Rows from expert 12 of block 4 of the encoder, named by matrix and row number. Rows with one number belong to one neuron. Each number is 128 + 24 x the weight over the matrix's rms, rounded and kept within 0 to 255. All counts start at 0. Numbers have three digits each.
# up: expert up (encoder.blocks.4.mlp.up, 16x64x128), inputs 0-127
# down: expert down (encoder.blocks.4.mlp.down, 16x128x64, transposed), outputs 0-127
up.0:125150128120121121111151112118112181185172082132130129089132140108115132168110140104150132107151098110117094139108126144072099162138157122121138124138139124117114162131170131116138146096138142096136135123149145155106166137133092120126106115117143073146124126124113111114137119144162147142144125140109118139117125114114098095138117157121138119108137115145104105153130168110091147138118
up.1:145119120101120128141110121118156112128153107116137121100148125151122159122081113113127165123154148149134155143155145148105131154121124120140138086146123119127135124150122116126113122111144139089132129153121147116150156127123092109109135120144107128150110132124083121155132127097136063142103112166147142099120114190127142132097096159178119113155153126098117139169143115145137114127163
up.2:113128139169136145077103141127084123190125124134156173130121131116155118115129125085109146143176143095126106147092168115162135112090127119155124133137133125111124127055141118108122150113139112134119125122127142136136127124121110128110124111078126123088118141137160134130146133132172153164128140134139110113150103133143144118147109091127134163149113132117145137104151131105111146125165
up.3:124109122184100162058097129129086132111120123122106085104140118122116142127127177101109159159176150212130136129130162138101165114101126128080155163112140120131151124151108056099218174108121134163141150124085107140110113118156136109101155187128148149128117152107137175162174134119112117136143140136131142141160105107119154137138077117146153171154116073114128135167120115150140125142110
up.4:137139103114109119183135135116140141084143160104129164109143144121141122133130129149111116156118134079128128144138070156139130150105094134128128138182126127093108128137095107148160100145141126112163169118106134140147149139144087164137148113091133111089131103090152145107161146143126140150128185097097132090134133138162066138138175102102108108144126163119113108101101117125100085113106
up.5:134100176105121114128141119115143126116151096134127125167126136160140111112140137093146120134146144148125109127117133139147101105120119133118154106118125145121112079099130110150112136137112122134145101116128120132116154134125173161120102132148091158135138126124121169187148167136105140133152157080118134136127143091135112156094120119111131114127123129121139136187142118111123079118076
up.6:138157165105107085181130133130138172113149065112129110102133148148098117152082194102147118130123104114115130144115132112139107131124104111117125133141132091129116146136123139170157138105143153132103125145113123161151106119143149109121135113121102093146121113134115123183123136106154154118120134133132106121091116164115085147172127191149124143134142112109101110173128099104130160141154
up.7:155117128083113136130152128119145156127133087128122148124144105112137121110157145118155110138089135130132141141118141114133136125145114165106116131160120131103122108161097111139063146139144121122128126131156120103166126124184153135118132153141159115144111128118096147159137103102141103148153111095121123092113150147156121141103091121105112105130103121144159142127115094130114164118116
up.8:162122138135163119161103137143118114153174156113121194070108130148115127113143153125161144107099137142114151126105176166125127149139126136119134144072146108134108163096123158117079148115121190129123116136103114098114127126120115154126149146150159162084100122183102149131121132127102153146087100129144120091137128131124124131096094109149130120131125111169068105145181113120139127136105
up.9:100146147154150120125102151112182119088144152104089129156118120129115133138162102137162152123108123169137109129151132154152121157127134106135095122130138137079120133085108106117131143137132066117102090128149135122100119111117116124141117146163166123158131132138145151107141147122082097111131147140149123098130117111173129151143129135135122136151137146130136095122175177118142114131129
up.10:156126124185116146084092108147140130086150078114131105161115106130119118176136074111115149147112170206130081118130118113142157134123115139145081101138155121139124155135119080120164135088120106091150156127089109100130100117135108135125140176136125126150125115169119154073150117171140133186149132157147089136182144160151092134132138197127119146106129174175119136126103127128145123132116
up.11:109141161195154139108091126141150151156148095137077129135127102133104153111111128118133149122156136050129089119175127143103131152126089111129113092115168159163082117124118145116140131149122152096143162120150176176131153114148148135107143135126147156112117122127149101073110127131112153150097120135134088128121152127105106129142143170079140122130092120124166128144134140157083119113155
up.12:108186147125113119096123118102140154125117149100135116118138104111116095154160123119087089082101146134143160101106166164158133149141140114126108072109124157198132127135162147141141112118125140128162112163130143132140087130133122151169134159181114107157113119139128150120142116132157102121127125075138155185141133086115064142129108128111162087150113138130119121132111110113103105120158
up.13:152113098096135145122153121141096122150085157114125161165119131101153144086120089128103143145138144120107123117105115139117142137121135151140131122113112106128145161172115137165121095077136141132191138157118101104118135117139104113130123132109145153122123126108089168148158144100144146107172114145121141156147123128129151153108130120124135140116133106141163108135166154140107116115147
up.14:142139133136093147162120111130149150089127091138141124140138130128119115123120132118137120147103112139136086116156134136127132102091146138104145148099143119148115123105124149149159128120146125145141100147111100224126125108090138127121089130150188121135127129090182148145143098146123155157104094144143117110156142112157142125155107116109123118138125126122051141130132132117098089138166
up.15:119123140119140161134082167128107125146125163093131140070150088128148136087164144065146132112128066118120156108102216128119115150150170115156114122137123151112140128106147194146093130140163139144167124119126142154130121126111129109091137086142140160111125132084167096127134148152179135142139130173124114124130113115138114139113116134129150102128113136110108121146109110072146220116126
up.16:102134136098108172139081129128152150144138114144092116102154098135144117093135131124135155146130131124131129133096116123133110180150128099094114122125130127016101106146096098146116101109108173100093149112138093153186121105119167147163167123136172109151128134124117112134182168136169140106115111152134155137146135154192113147164107120128095138121113107103075117144092109124076154153183
up.17:116122131124128143132088129127087118069139155105111121105133146091145167175130088156132156140122112104160159129124114129089134113128154140127128114073131146120115107126122129148169129134134155121225189117139120129089127122153113094129135150151132134109114152152096115139126114124133122119095136152124129124103109114157138131132129172141171101131119097114160160187071126149109090115136
up.18:133102135085111168092103150101091161105125108164094117115154082122136121132123113134137151138164126118137119104118160180125146121108137135127143164123120114152091133169133145111160127091105133101148174130140199081159099107160156120118116125123159156184131132161111121117134121147109144126122127144138098131134132157095144161141133121088125101148127168131185135105112074151131128124098
up.19:151132149138111151071166114107122174117109126113140147167133131110111134067166144128122144154130173135116148141100153129113155138114098112151140119090115104125118143091131091147124109157098112119127130121107123049141140104135172114133113151145166084108143134122138155113118101140130182085155115131135103143191117101145166142141113150148120106126122155149125143132080141111075125151097
up.20:117141114118111155141066107168114183134135140142143157120146126165132172127126099130124109136126103149130137131083116070142176137169122124129142110132090154106137081113118110154153146130120125100142155122142128153124111138134111134105118095147130124120127154086136141144139124119175097114127100141153113104107124075140190137122143103160127109121111131129121139146134118124136170095146
up.21:119157114068137138145073143118132134147158127160114135112122147117111142083110130132130162137147119104149149116107161124140096110092105140132101117125145120150115125173117124133103155129115135100099127109177110136184141119113166124163124117101137148166103127118085128171135115096153141161100070168135128116161114163078148149158129086136104120150123145127130094165105115095119154153112
up.22:172156117109098108127155139110138140100173110140118141153148100138137146092153092117138121137121179106075091116074061140161172106112126121125159128083106100125108170135102117126103116132126125146177118083149123142128094128102127116155151096093144123178123153139124132133107129102104161068166124118124112160136162077138134132132127097153100136141135109134090172102137154143146151107141
up.23:110135116134167168116156138160087064126136177115086113100133105137129136138100113116121146129105134125127112132139169135131114115056117134117147118086135145119107108100116128126110175129147126122079172150143105156176184114108098110143149128079144165146086141156114192087127144133114107119088120121130128087149149147121141135119121135126108140115133070178127137137151134186110112122131
up.24:175128175165134145110158097128081166092153143132145166118108090143191148159098121142118125127157092122087131133124127134125135118141099135109096116116115120090129145129135129134116130163141099155115102124112144143074102127138140130127143128104122123093141131122136120102098138120146104163112144113122130138116148109123090139078108129162138159120134139162139138130114119102154096113162
up.25:096168109087127121194142136138153171123107114162094074141122115127140111086092107182126158115142118085128101118110120125085149128128133139105155173103147143120111128140120146129120127144134201102118149095134091149122082127161089136152130175166150108143113150110148129115160109101096142151151084122142134089109136141116106136132133115147136127149129110149140101091172105140119096126097
up.26:133121125126151140079112154115103168122114118116102129096131133135117129146145104112130115124130077112137134142096144109127104115087147119114131151159139111098110148135107156113096162113124158124096129111137123141127172124116132132153132115199102150171139128099138149111111135098153134158115130113116139124170095173144171152155142116131142110150127085140117131118115137094131105141191
up.27:131099152157123123118109116137107104090115122147155138116126128117098085114109132149088095134111120146138098115095107165179124087136121121153141194138148092149132091166164147115108146189110123120085162113139112166112107120094131173130127151149120205101146134115199113103121169147166107131093182135130130119136127135139088111125146160138127109150116138132081164093136132159127109112144
up.28:114118114086135144107147134146137124086082135121134148138121124158142091135162115168145137125137106178141088138159115133149128147156116133121096136110151131127134133151155092094106110114139091113167128132119127175096076146155152125155138148118105114164124121123155118151130127157137133119095175107102106114141105149082116114115165158124134140113111144105128138113146083104084156132097
up.29:154130212145162112155111140114156150163126100108113168164157161141125128157119144146103104108123079145135161123124168139138137119125091134133147102124089095132127105119097124106173169140103092106143112120126113128155133135128104150108114172144141120122146124133133141127142148146094112111116176126128109124122121102145134158105148097116089138123139146121124137103147115146159083124136
up.30:133101148114139138130125170107040134214148073118119105095113162108108115094152148148136142126116147125124135115084123146115094153106176151117144168083090123156109126156139143138169131121119147130139134117123114123132145119130098094125099164121147144158126169135072164192134141097096066191110130131127116142131146108120156135116126085147123136097156120167147113089160158135167077128124
up.31:137134115141113141095139109140180106076176141099109100108155109162114173106107141119114152146168123103131195151093093122138125129121169066135123111134129097130174138130126124116071175132123146087181129145135104112135157127134124133142095085057127112106130137165090057137129080156131096104142130147139118133091114140122082122171146126162109127152129160140101153142129102162124162151110
up.32:134116114141113122136126124159148143127121158122096148147121190099114152134166124122126154097146103129102126159122123140128160092116163117151148108135140111180115102134153079132147154147140113116124066109140144169097107110074168091109129110112132126093120127115128146132127128100116138107100114130130134121152133110112161132151128129080088152122141124129129143122137093139125147135066
up.33:118130112146126122104132130147083140120127123167124141151130110142101127136172133131118117135127112121118119125112194109131131133153141138183137153067123148104112082049135110124114168123129191090079139122123152147131156142153126121111119147140139139090101145145172119082127133145143139111123178164151135098138102092155142138135113108137145146126116127136107124091112129137126152126103
up.34:134131119112105143133136134130057177104144102096111162147154096131130124110099141154108151123121159144167139123141164135141116114081128110153116139114144132135116132177133125099137138141155124138159137117094091169145122120150141118133145109126163155093107125130157144080089157115054113143089141094129142173169168144138086168137124150107143134141122127135098119084159129090144099148105
up.35:123146117109137149138105132137139140177103139133135118112102121109118094097160108114127074110138083178123133120121138114106152095125143120095122120181143120189078131059101122129137166122126149099114147112135120124178101115141152156163130152126138110116158109156089126102099092180138112132128133199111133152130112081112155126188130141097112148140104114103166128169139160109180139127095
up.36:125132139164133095132065158132057132127155080120083102141134137117096184189103174142111139144109141138154168123163068116114129156151119120083126142149129150178129095212097106123083173156133170133149105135133134147151143124170092108138154121116120106114104126153121126126161157117151094140110113095119095140102142160143061121141144127116198130124103130124129150124169116128095129119112
up.37:156130136161116119131103128125141151134122140113117156136127104136148138138129115118128180154122134090117140137132119176139115132104152135129141090150120097129145158167099125177125150148106157131194169118093106109151053105099125130164144086102174079094126143102093136128163129123110132122135094103118142163124117136144147133144116087169127121127119116145130162182099087123099175121153
up.38:131139101105112129147057121141155137108141167152154126019111123154116117144170100106139121118141123107144141139168136055117113159120164106171120103167133139121103135136111117153079139166137148136134089124120064127150090125114145115130136111186154173203135131133116118128148120148100124101124085155116157139070154150124129119146141074140112134132107137108152141115131144157087178132159
up.39:140115124105143135149121053139109111109124143153127080131087138094125116116132141111153120121135115128120133133120127086109148098087153133128179114145143123164106144094097137126123143125147152173183162154128111152120149127118105123155091129141131143147127105103137148121159110138128147126120124125146135104153132140145111135117135136142112143104135130125131150141129127144143111107121
up.40:160147142179128130162186090102120159107140194106160135145118123125146074133091138144093135115135091125086098116114075172094128117094129147117137150124129140098103176121135145148153110155119114165116142117125170115072099137064124121102135152148116119169138131138124114135145110143113107163126112106104137134128097101153131125069116117130127126134145165153130108160133096101146103127135
up.41:097150157124131133152078146136133121145137080135115111127123110121149152146140138103137119133173117119127126131156124110058093144152150117074120109077154116153151126074121159111131145114130151125137121130128134153124127123162139142121143135077162085110130128123138153101123144152104100103080064166130143139101117197117153149151130169130161148143103116117100149143137140143083181115141
up.42:133102085144118154103136114149141141179140130127178110080145116159124161156102120111131130153147162130120122144089107139065165116125161129127143115136127090110156112094103060138137170135098158107107155137136123102120177093103144124128158147129122085127140137102099170128152107122139117111144122150128125112148122120103134114137106095140114114136102077118129175105145131137125121131137
up.43:128130110100124153144145125141044131157106098117095135142107114143120095136140094127143140113146161184127118113106094087101108184128109109130156185130128111121121133175151111097122142118127086142107114119144149126136070134121148106095159144130115126159118122131150149189096113130144132092164116165143128130138137163142118147118126129095109140105143108138132111167138193087155169130132
up.44:099101120137113137112120168114115163112089120189128115105158107112159100139159101105111112149116110143158108127141099111134139093149136144137154135138125140108123094072141158142121099115128164118086154117112129144101144110150148112104098123090104114163160121158153209125083142134135174137147139137114119154113126106131154138148108156112147146145112098121120144130170110155097093108178
up.45:166124111172153125145078133135175123095133125119153189164110156106160155053125143153113135144191141077130155112144098114104155128142123100105138149158135118111154122128117098094072137129111145130174138110130157102142075101091144126130148148125102076195138126128121078136161127129115124095108146120150128150122138135127122128157090128140122146133121100115111138101131092126096160143130
up.46:160109177081115136142106111153149138134116118144149150115120104111107111124114124143122098125172127096107139122129113139119127105109072117147120120128128124125175135109123141104151144111119122150092099148108135133116120123124142110125129079116094156145145143150114137126150204121152118115108159145129117126111131139105147116130126144058155158127129111109148137170151210120089117130200
up.47:110148145164113116123108162110086086135108171122138092145145148098115131137139146133149121118147127108155118088121111109116142148118141129117156114111115116133134129151144139133166188123117172136118094136139101129151167118124126115162138135172126165058094117152148165108116150131127094088100089147144109094137124110031140139172125150167132096117139160112103146137131093091151143117129
up.48:128082108084128125110133116134152107154118132112181126161140112171161135119081105117115139145170158152136137150148118127099127103099075096110124157076170079130171146140130086093121158123123114083062100112138136184133135120129119145104139127090119125160119094119131088127148117154106114149146099105137118108090125118146117132134167146135133158121144173100159156155134135125108129175114
up.49:152133137125131088124148120108096164116158142098142177103131131117135143129141141099093110128115118166109115126128117132120168105126155128102068112131122136107149129122132074126160156143123109151132112132142158129145130148143144143110135131150115114109113123115110116176132090162110133152150108099134120081139120144073142134102155063126101129129123139146145107130145090139138162124164
up.50:128125089087105111113110114166097139183133150130126139135146151139135125100117180113112102124136070126110156115104173163117126119136160096093091091132118106176166138128152135131130120129132130132190142132127088119114114129092135116166111125100098141147148139156104172116131072154100115135138097078136109124133149185110141113141118134135142150147138110138089139155144127101105126118093
up.51:106163115129144125135061120137154108123145112126104140108140124151140118131122132090138116111120172161146147118144169135150102135143178109158102122086129147079109080099112185124087138141109119126180108095139119180125147131170148147152156073162137135118107136113169139202110134124118114160063118139139134145113120103144128149137109103120091122134150041130151127111122160113168153120111
up.52:142117101179123148115192130082193123108168124124097108190113110172136163147107184118115127118098118093123118116123131162134097124161100131153135119126149110162147120099132127122182130103103129113102157114157146101130111128111133145130124139116130081122108133078179154122110119122118166183138143123128112131137108133167157119134092105114165121096128075133117141099132139133154100117170
down.0:127122133121153152108081149103119109133114113093106125159160105118121116073117096133133118126157129094154138095143092122082112103132123149064155097133147120129105112129112109105107148084145116106152115105144140147129146147111176134137137155079134121147135101146096108131111118127154100138156126103109164121090112097124100092128139114151140128115137128109127136122130098126137128139132
down.1:119070096152086150128123115105072150131112111134148115151100129114114129135110156154147124128124135121126128103130135127107119122168097135089106174119179120139151142167142113114148139109079164091123146113163145136100155113116108112167158087129108084131182136103086134114142086140130117110106112078127132113093166147124095140107148121147145110116126158145164163148144074147132166141144
down.2:122130136195145134123123094110101135189107149135146137091141128155145130116146107131178150160119115151114119124140138118093123126077147150161115129143108113113108114148152183151173131159159113127137127140121149111094067107135135134104154145143122161143069154145126151128084180115125133106153123134133138125135117141111116146174145135153135129128152119124165112082096119149192107164110
down.3:140119129116134117149105181138173134133163139125154105164146111142119103157079116125126124147112172109127142134126098155173149160116153121138124121132143131141122111142141123121140148116094154108161158139118123110208109174115163171116102171111123184132123129143147135173137168117110128127123135184122126167128112081150131149098153154094110070149146120157128108184089166106127123102166
down.4:133099156157097144148124186132105130114126133125109114112145111125137124106149147128127114132098108141191132142168159122116137124176119155140125105115100137122132131066094165106129080135141165078113094082111097150115144121152125103121093142127121165065133143114102128151143104133107155140141111131086142109170104111139138126120139117159164161159089088113128158162167135150140112139116
down.5:096144084123137134134115120134132114143127149104121091140117083146137119138131143144113115119112110129154100161085174135133140103129114167141109103080130105162158097160098121110163123116155145121178108123177072137143124147087138130136114082104122149126120118107152139107156114125124120086109126117129140140113127134128116103147108139140113135128100155143122122143169133132153097140126
down.6:107113112130154119101103143086119162136094123167142080122134101131105089120150125097159175109162150107127137103159133105097112181122157114098144136129124120177133089093132122159114128135111087151152116129165132111110124140128141157124169122127132117115151100090134127176138118150124120103106108145159129144134099159116105164093156103105113125152095132120150161085147135106138126146154
down.7:105170156123118122114086130178103119090141103108132083108116111163129107120139115117155071168142121121106111148101105132119166141092148132123133140122138141103138145158142107131129118102166158138118131127117131130151117139096180128142130142168117154146139132153110117136130118123162111097119067127110177105141106146110150136122111164161105132121127168141109116139170111139132141151154
down.8:169133122103122093168123089113164154143081098114133127116124165117169123141118097101128119136155167125094118098138080141105135126068108100119107145143137105104072145165091093132082152148116166121106160149110116132106108171132165185148115116116168121114107124152140137122143131110107098130145152201135125145120106117166142112127135137138102119120098152201153140096136117145113111099145
down.9:073173073121119142151093122120074131132138087124158134093155097103130147127156163127145111136111126137136120150119138132095168145113148156147129140116128092113128111153163171124173116117156136115163142108134119142109112123106111146110114097099119150161101120149154131096100135155074106156095128148137119059142155131183181125111163102153138129150129127096181095136095119156058105146155
down.10:117115117106152116099103136141140149053113115118147130126168141121091154105123132132129149148131121137118162112123106130120133112131131129152126098089157167120123139110106135107180115130103182183144148116110125137163165122158128114171110147124121119128159141144124118120161132084075152104160134184122146118169140132157128148123147070176138123132134139146141148137177070154115123124128
down.11:126137116150171115139114074135146148105137151109139132125102112139141143132095123097093152119178154117126115133126151145141121098116172134099106122158107109095109130094126150144118103083134128134155113109112101172123163125132151139117132194129125106120107153148142118142164164148135130130167157106111109085117153110084151149133106087167111127109108117087119150127133073135126184161123
down.12:108143146106118089118166132136132105166140078138094161121163146147111123139083124162147137112146132125129132127099104121156150155115142174134150088155128103116135096135130151113053111146143205155137156167129110150128121107132134148127123121127156099206141125105137110127120122146162131119105108159142129156130172093130123124151113107113150151109160132135154118167144101122142077106072
down.13:152103103126132157126120150106103127134153137139114165103118123130132137100117125119149129131114122126127126116117115112100106119164131127132125144132123123112135113104117166121138110119098115074137107155111115094117116129127093116145126079181100139147175195124121128108104128147135165109133123099122131158135118135132111133134153110145144115113116143129106135103078131114105091136112
down.14:103151117144136133125067112126141123134127099115108133135120117166131117142092139119128113136137101122088105131175166163089153113124136095132122163162124127127131132137177094142160140164118190149162146142135117155114128098159096159122155154163136158159102156107159141154123153111173094138109147198147162145109080158138109095143140153176105108150135112087111123153152126125122136131114
down.15:121143140141080151142178096117175133140158137111121149123163108146140115112181149131150133157128108145105135096143114116119144100084113106127134152105178113141111137130141106131133153133147096145107139109102155164140104108120157132134109114127153145108141143145139109127111134143099126139157148122120097166093156107156125160166116110118100137116131097108150095097133117123140109134114
down.16:099085084139115111129085139101112148115108122148125101166161137132109149096123171124132130096151137119121152127101148134109144128102144118097101128136115141102102113186091120113075153155121124173107157138125141114139133094127120151141123092143134104094106133153131146182085105110161118155187125082092170151154092134164094147136103153156123108079131144174139103117129144129165123112118
down.17:155123113147116121102113147129077110086142169125122114131086100126135121142155112119148133087113109121186144103152148084145143139161107134133104137119137148134141166127147126119154139148091144142141143117111088110140149121130138131122088162125149103119153166121147119146105154165143151122136169139100143122115106158157135150115148134138093099115142049134116114112166127101135111092169
down.18:115119120124123164131118149167203169110117176120141139118113174099076118158141120098143128145118104118143106123117114115148098097136093143139158123141118128130127135132104146139101137137117149131170131120146145125162112162128174099148096145137141141179133099066096129164130142173143153105166149131127139110133129148043107137119151116131140140132142145139175162126105101110141121107155
down.19:124136148122117123172138116118113099146139089135129169099147145146155149077101118138131145135120155125149160131141116161157164137080133141124115099125146126115128132105163147103129129119084124155056185122108119075155086156115114156121126111107100124119116090121145126145121122108092139111156119120150162117115147072104119127116122121148118138128132080148116096109141152129124112132150
down.20:185123147137115103118114137144129133104135120173109098134133142120165084170139120128136129145128110152105162140181121120158120112109121114141126121153138111124138142129135079134113157156141103123115125147106116169153103147143087124119160127117127133156144135164145160134108144120104101092142141137143148150185131118138130146137154161137142101118122159146109128168074144109139170125115
down.21:111122148123141130125131087120175130103130114140132129127131103155129173125095157135133098177115146090115087146148100155103143139123128117109137116133104141134114135216134128147102154086123138133093169131162144153104107124128090128142169078171081119113084122142136141129118144117147154118155135106132134135119148145050085085134126165094146139126154121128167153102123077135143118139124
down.22:165124113108128103143065187102127131105150112145131109104141150065157077152144110135101116114087149135155139177146125136123109134150108152130152145142166088103090113145115117123131111080143133136116115180095122110078155136124124152111128113100120128154155119128144148156101111093164099139105122095130109148176198143144166112147133165129127142146122095141114194148139124140111139162148
down.23:116176145167118131131144152130163129092082193096131136094038144103132131140124151135144117106160097113108079152078104119103139121156091124144147152116159141156140178156068102087140113116148172129127123169127169170123102091160121121171146112188151105142135160112077149179105118130163117139161110122107145111114132140125134172142134149083137123076152129133074155136185148123129140116129
down.24:126144102126084093110078105156185108118140117114147105106117104104168115156113141087125118110079115123125163155132159151117164100125084149107148164145091117100151140131135065141106173088124142134128100090109102136148130134103108135115138128077118149063126115145146099134101103152147094118164114151076182149168137146113127125115183111097101094172170130094089162101123182114131135153131
down.25:096134127147116150107108104095164102186174127107135157122105119116112164141119117152110111123148131197092128141131117108133106095111051149153145121141143151130130129125104140068115093133127134128152117140143138103164133106119140109139140138169126145127159122104122103155186106125165145129109150100147106112142124174126161125165108175146127138129106067104158153116105122122111140099149
down.26:098115160179119118128105166118132124086128108128184123114102112137142151117109097132115134124144085096104130115124127141125120117177147127115149133145114138125150113171136145111131138132158127120115127093120148118194134149108162131132126119145125096125143129128145138137117112132142121132138140120146132169087114149136086132107109145098110105139123146096155109142184116095172110164080
down.27:199131117156152140133129163176168138129148141115118115093121123110109136161116113132139136086161175157184127123139116187136139104189102172093164084149134116130137121178139105139105130107141148102097135122129121130101149116125127130093104124121120133144153096073115143159141128132111148159163160089137066170160129184167135164114152094136120143118136141075098136123134118117154134132147
down.28:118121133084133138128117124146141132108140166147103117167111114143167116099133170104106134143151162130112150136114107115192128143148148131126127153108109158127145097128141144140156124168152196141133154110128113103114087115119113157134163125148126078131102130124145107129137157124097137129201150123122115143127130154066134146132107129143095165145114174132131113135103137131147126117136
down.29:128160114152131161121138149162095115117080093089128178116120107092119138136093173138140131161165136156119076113129145126078129141133125116148114115122140154077102151099100111135141112097128178116130167129158107133105114143130151127130128111139058113138124132118109121111132115139113105161071100132110096160158151156142156113138118095086172146110135141138096147167133120153146145135157
down.30:116164140142103133138137124150135137149087092118130164122131111127112136174141105148146136144126124109138122094132122115099148136109100155137161151181143104095155116164158104112097115127173145116133124164153124132140142139162154115163133114125130097132127109128123133145119125123154139075087143189124183153161118122117139116097135207123136105094129108138124122151082128111119140141118
down.31:082130142068160146126131124127151150152131154114111120133113133131138075151129143100159130126118130132117145134116133095105122119160163091081100107134128103118094133135129125131132167113088121091101081112125098127128187110130115135168106159161132143141145131124108143121156133111163121130066107114089091140147129118114156111121132112119105103132126099105100142108133134120110182136112
down.32:146131144148111132131095127100133121189107140133136130127108147154122153135170118120154164120152127150119143150139173106134134151143108088110106122148092113149155105116112143128148138128169126134137095121148126115132132145124140119118154085147094143101065130124112105148129124106132143167152115090117136148139096114114140144106089144080178143102099142158097148135135149116083108159183
down.33:103120097213119137147094129129106133119133132135138112022138145170142147106153182178115118114138116122108126109124092106161063148087112120120117124133142122150120107184109145139106130120154132132117131132120113147117137148131113138141156125164123141137144122138137149136142116117129143128120128179124161187107172154137107118165143133125136116163118155139131116125171156090131111145166
down.34:100125089110133132098104167130122142077130105118128127093111133084103139169113138094096154081106135129170111136118138157146140122129124155175118139142173116116152144122113125138096172129112123113112120130132152159142119114147145114170119140143123161132163116113086116132110125139115127117107149150097106134116137141141166147189161110117126154122153147092112187148129122095144106145158
down.35:134142161198155086115171074140137110098121158146130140171067157114125156139118137108116129151169124126128102180167047145070153126107125133138123158128131110119100137121126132121155143134167109144139127127127146151139083119120149114153127122121166135084124152157102123170133195156128152123119079137145129100133105151104164106137083133117115144146138134124155179153093116120139137139136
down.36:132142135095114138126152080117125116110108098120126131100131136137117052155139100147127164124153140142098150175088168085115156136149153135111155133096126142095111092075106075146089148144111139152151102120121122088173189091115166121119125165111180053138136159119126085094103110118152128125152109170109072124094123110157091084141148085118100100135111136124078089098069113153143201119108
down.37:110107136086129136116097149108150165117111153160122082162126116157148106122160125108160120103139107179110138112174129098115130133064147114110108128118126139192116169113128079129125129116145078147089078098102121119107136108136138106151095092141135127124144140131133126124109127102159134118106133126154116128121122088159118114129140081113114108122086091137127132137146145062123156112130
down.38:113114110126124152105120128102126146154140170124159079092139109092132139117169127102081156119079114104147152130147132125143097144109108143110138145148138112115152134174128147118131156121084131111096132147108121126097086143120121139131148122144174199110126113126129133124081175102145151126141128116126177107153073091122196167170160162146115126134119058127119110107159144128138099130099
down.39:120189171140090159142113135094137128141127130116136094115152151140111160159130127165144166147095149112157110118107164090116109121165140133124137139101134119143115143114142140106127074129173147050142137130124081161071151095109131100118116101096146114155101108108105149125104099154156129150153141105131127119129089168145129159133088135123141114159132120110148146133156119104150113090113
down.40:131156140125119110124123154104159098193170130169064090153150154114141126147110115114139139106144101105120157107117121160125127092133098131146136109154104142096119171134156125059147134119128135114134075112116162136121186141169101174127164158117116145126164120104113136114120132113127137155097144095145122137126120176149124123114110118139120140092141160110161166169115147135045157129104
down.41:170157154138113084097141121136157112142099103152091159162085131132138116129138101139126109149140106150046166103141096129125177151065086137128104114149100171125139089082145101137160130154160090173107134128125192139166147132124155130127106198154084150097145100124150122161114145102156159119104156143138116138166162140102173117091126115118104098144130163147159102100089129127124112111126
down.42:116141126220122146094124137111097136120132088108129137114168116117147115090131120085130122134130118100086162148185116145106153118125140115144161185147109156157132106127145132109108156158117103144120120155116137128164117173099168149102122148076082144134149135099132103106111077148089123132122139078121128138171105117117125131147136096084114128173123128138120102182087150134124119123121
down.43:110115121153136131183142161150170150095159119106136147179127157108131119113111139085128148151101147181160094161145139155141142110154133162156153151136098153155147115118148152125081102154127166131100145154126116146146130121135137128111118112101124131113148121126143108224154130158177105133209116082131103147130216188083103149139152150103118152140126144146145121160097107164195171164135
down.44:097109153176133160102146139160133136080158115154114095123124140135114139117133144140161113106141097117087092126114155096175138135105126137105115087115143151139143153088113118106185156115136148150134108103131089113153137122151149103102131149106097177130134136130176153184137159120132120101111092182107164140117115101115131109148123159174163129083157127114142121134111102130158148118113
down.45:134118151103116091089117101116108092203119095103126155121135171140130125111121133139096097164131148119090112115143094154152109134090135102146120112096146114109138125130145116126111153143118126139120108152097112110146113099142125176155110137111110121131123097139166130111068117126093122154147134146175107090101150102095076092119110152137122152119110089154132137086140122141102125109167
down.46:106116099134151128165137118068082134148097115159168127200152113127145135143151099112153135068165101111142149095128152146104173150160144126141115102083104100078118107149123140153168116088115132119096131120163132143098086144127118094116138116132109134091148126104153136125143125111142161141088140127123137157119136130190110137106108113091089097149126145136123115089113154113146124175037
down.47:147102128169142166088160145137139133088170119100132104102104140127102125171137118117141129130159123150116130158109113141113157106151137188141146117175138131135161143159153121156133112121115159117147128154126117088153117111117163137128124141126140143064163144107123121137176090120127156134153143120136104136124149183059118128133131139085120107181125160141113140161112124113082156127099
down.48:139125104149142102107101171154135114137143138139128158140133122150147136127126126100149105131079107084137120131109161121125148104197160133147154150101081177132132125144139116149130136130097104125127078106122161151098126109102120098117122131105121110118153142138122104069150113114135156137120092084134118102091126123132162149138136096108091105149123160151146113148152129094122158124118
down.49:111107107129085080141114171126119137100114142140122111153184128091153124107119122120149165151163121102143131098113126157115103138095141106131125143132104111131111127094160113123149171161126141128122130116171159188153137157129133140123143137128118165157159107094133113119151125141140149173116125146152105124148113130072089116132160159066121165139115115118098159164103138126089139161112
down.50:114180162096172148156102157123126144153107143134119145133136128120087108110127084086153140164135126139175137124170129127105139143125107111154099142094101170129127113150113131143115145167130146132117132112125122088140137112089109115132119121156118132160156143140145157141161136143120124084113143093136116120127118180092118109122112085126123115127120140176171152128140120124145142166103
down.51:089145124132111162112126074163120112083155099118152129118150088102144124124112121170121100166130124131090140144126109079138128127171102124130160130132181111075155153159111099119159168135119057157109133118128129158124075128148143118129150152124094145117106151140161133119093123146100056111076118115139149128143076122116071152132131210128155124119149132143128071142115106099094110102131
down.52:120119136142133112138140123161069128103153101147109134111166140152154130155131120149136146135161167165160155104178173107134134102099229115116100098161098081134090143076139134140161140123124131117083156169138111097120155138094128103142134148124106122115131131137119114098158150138118137146133133134127120140131128134152145152123107133132129129103111127113092104149179094132122125139136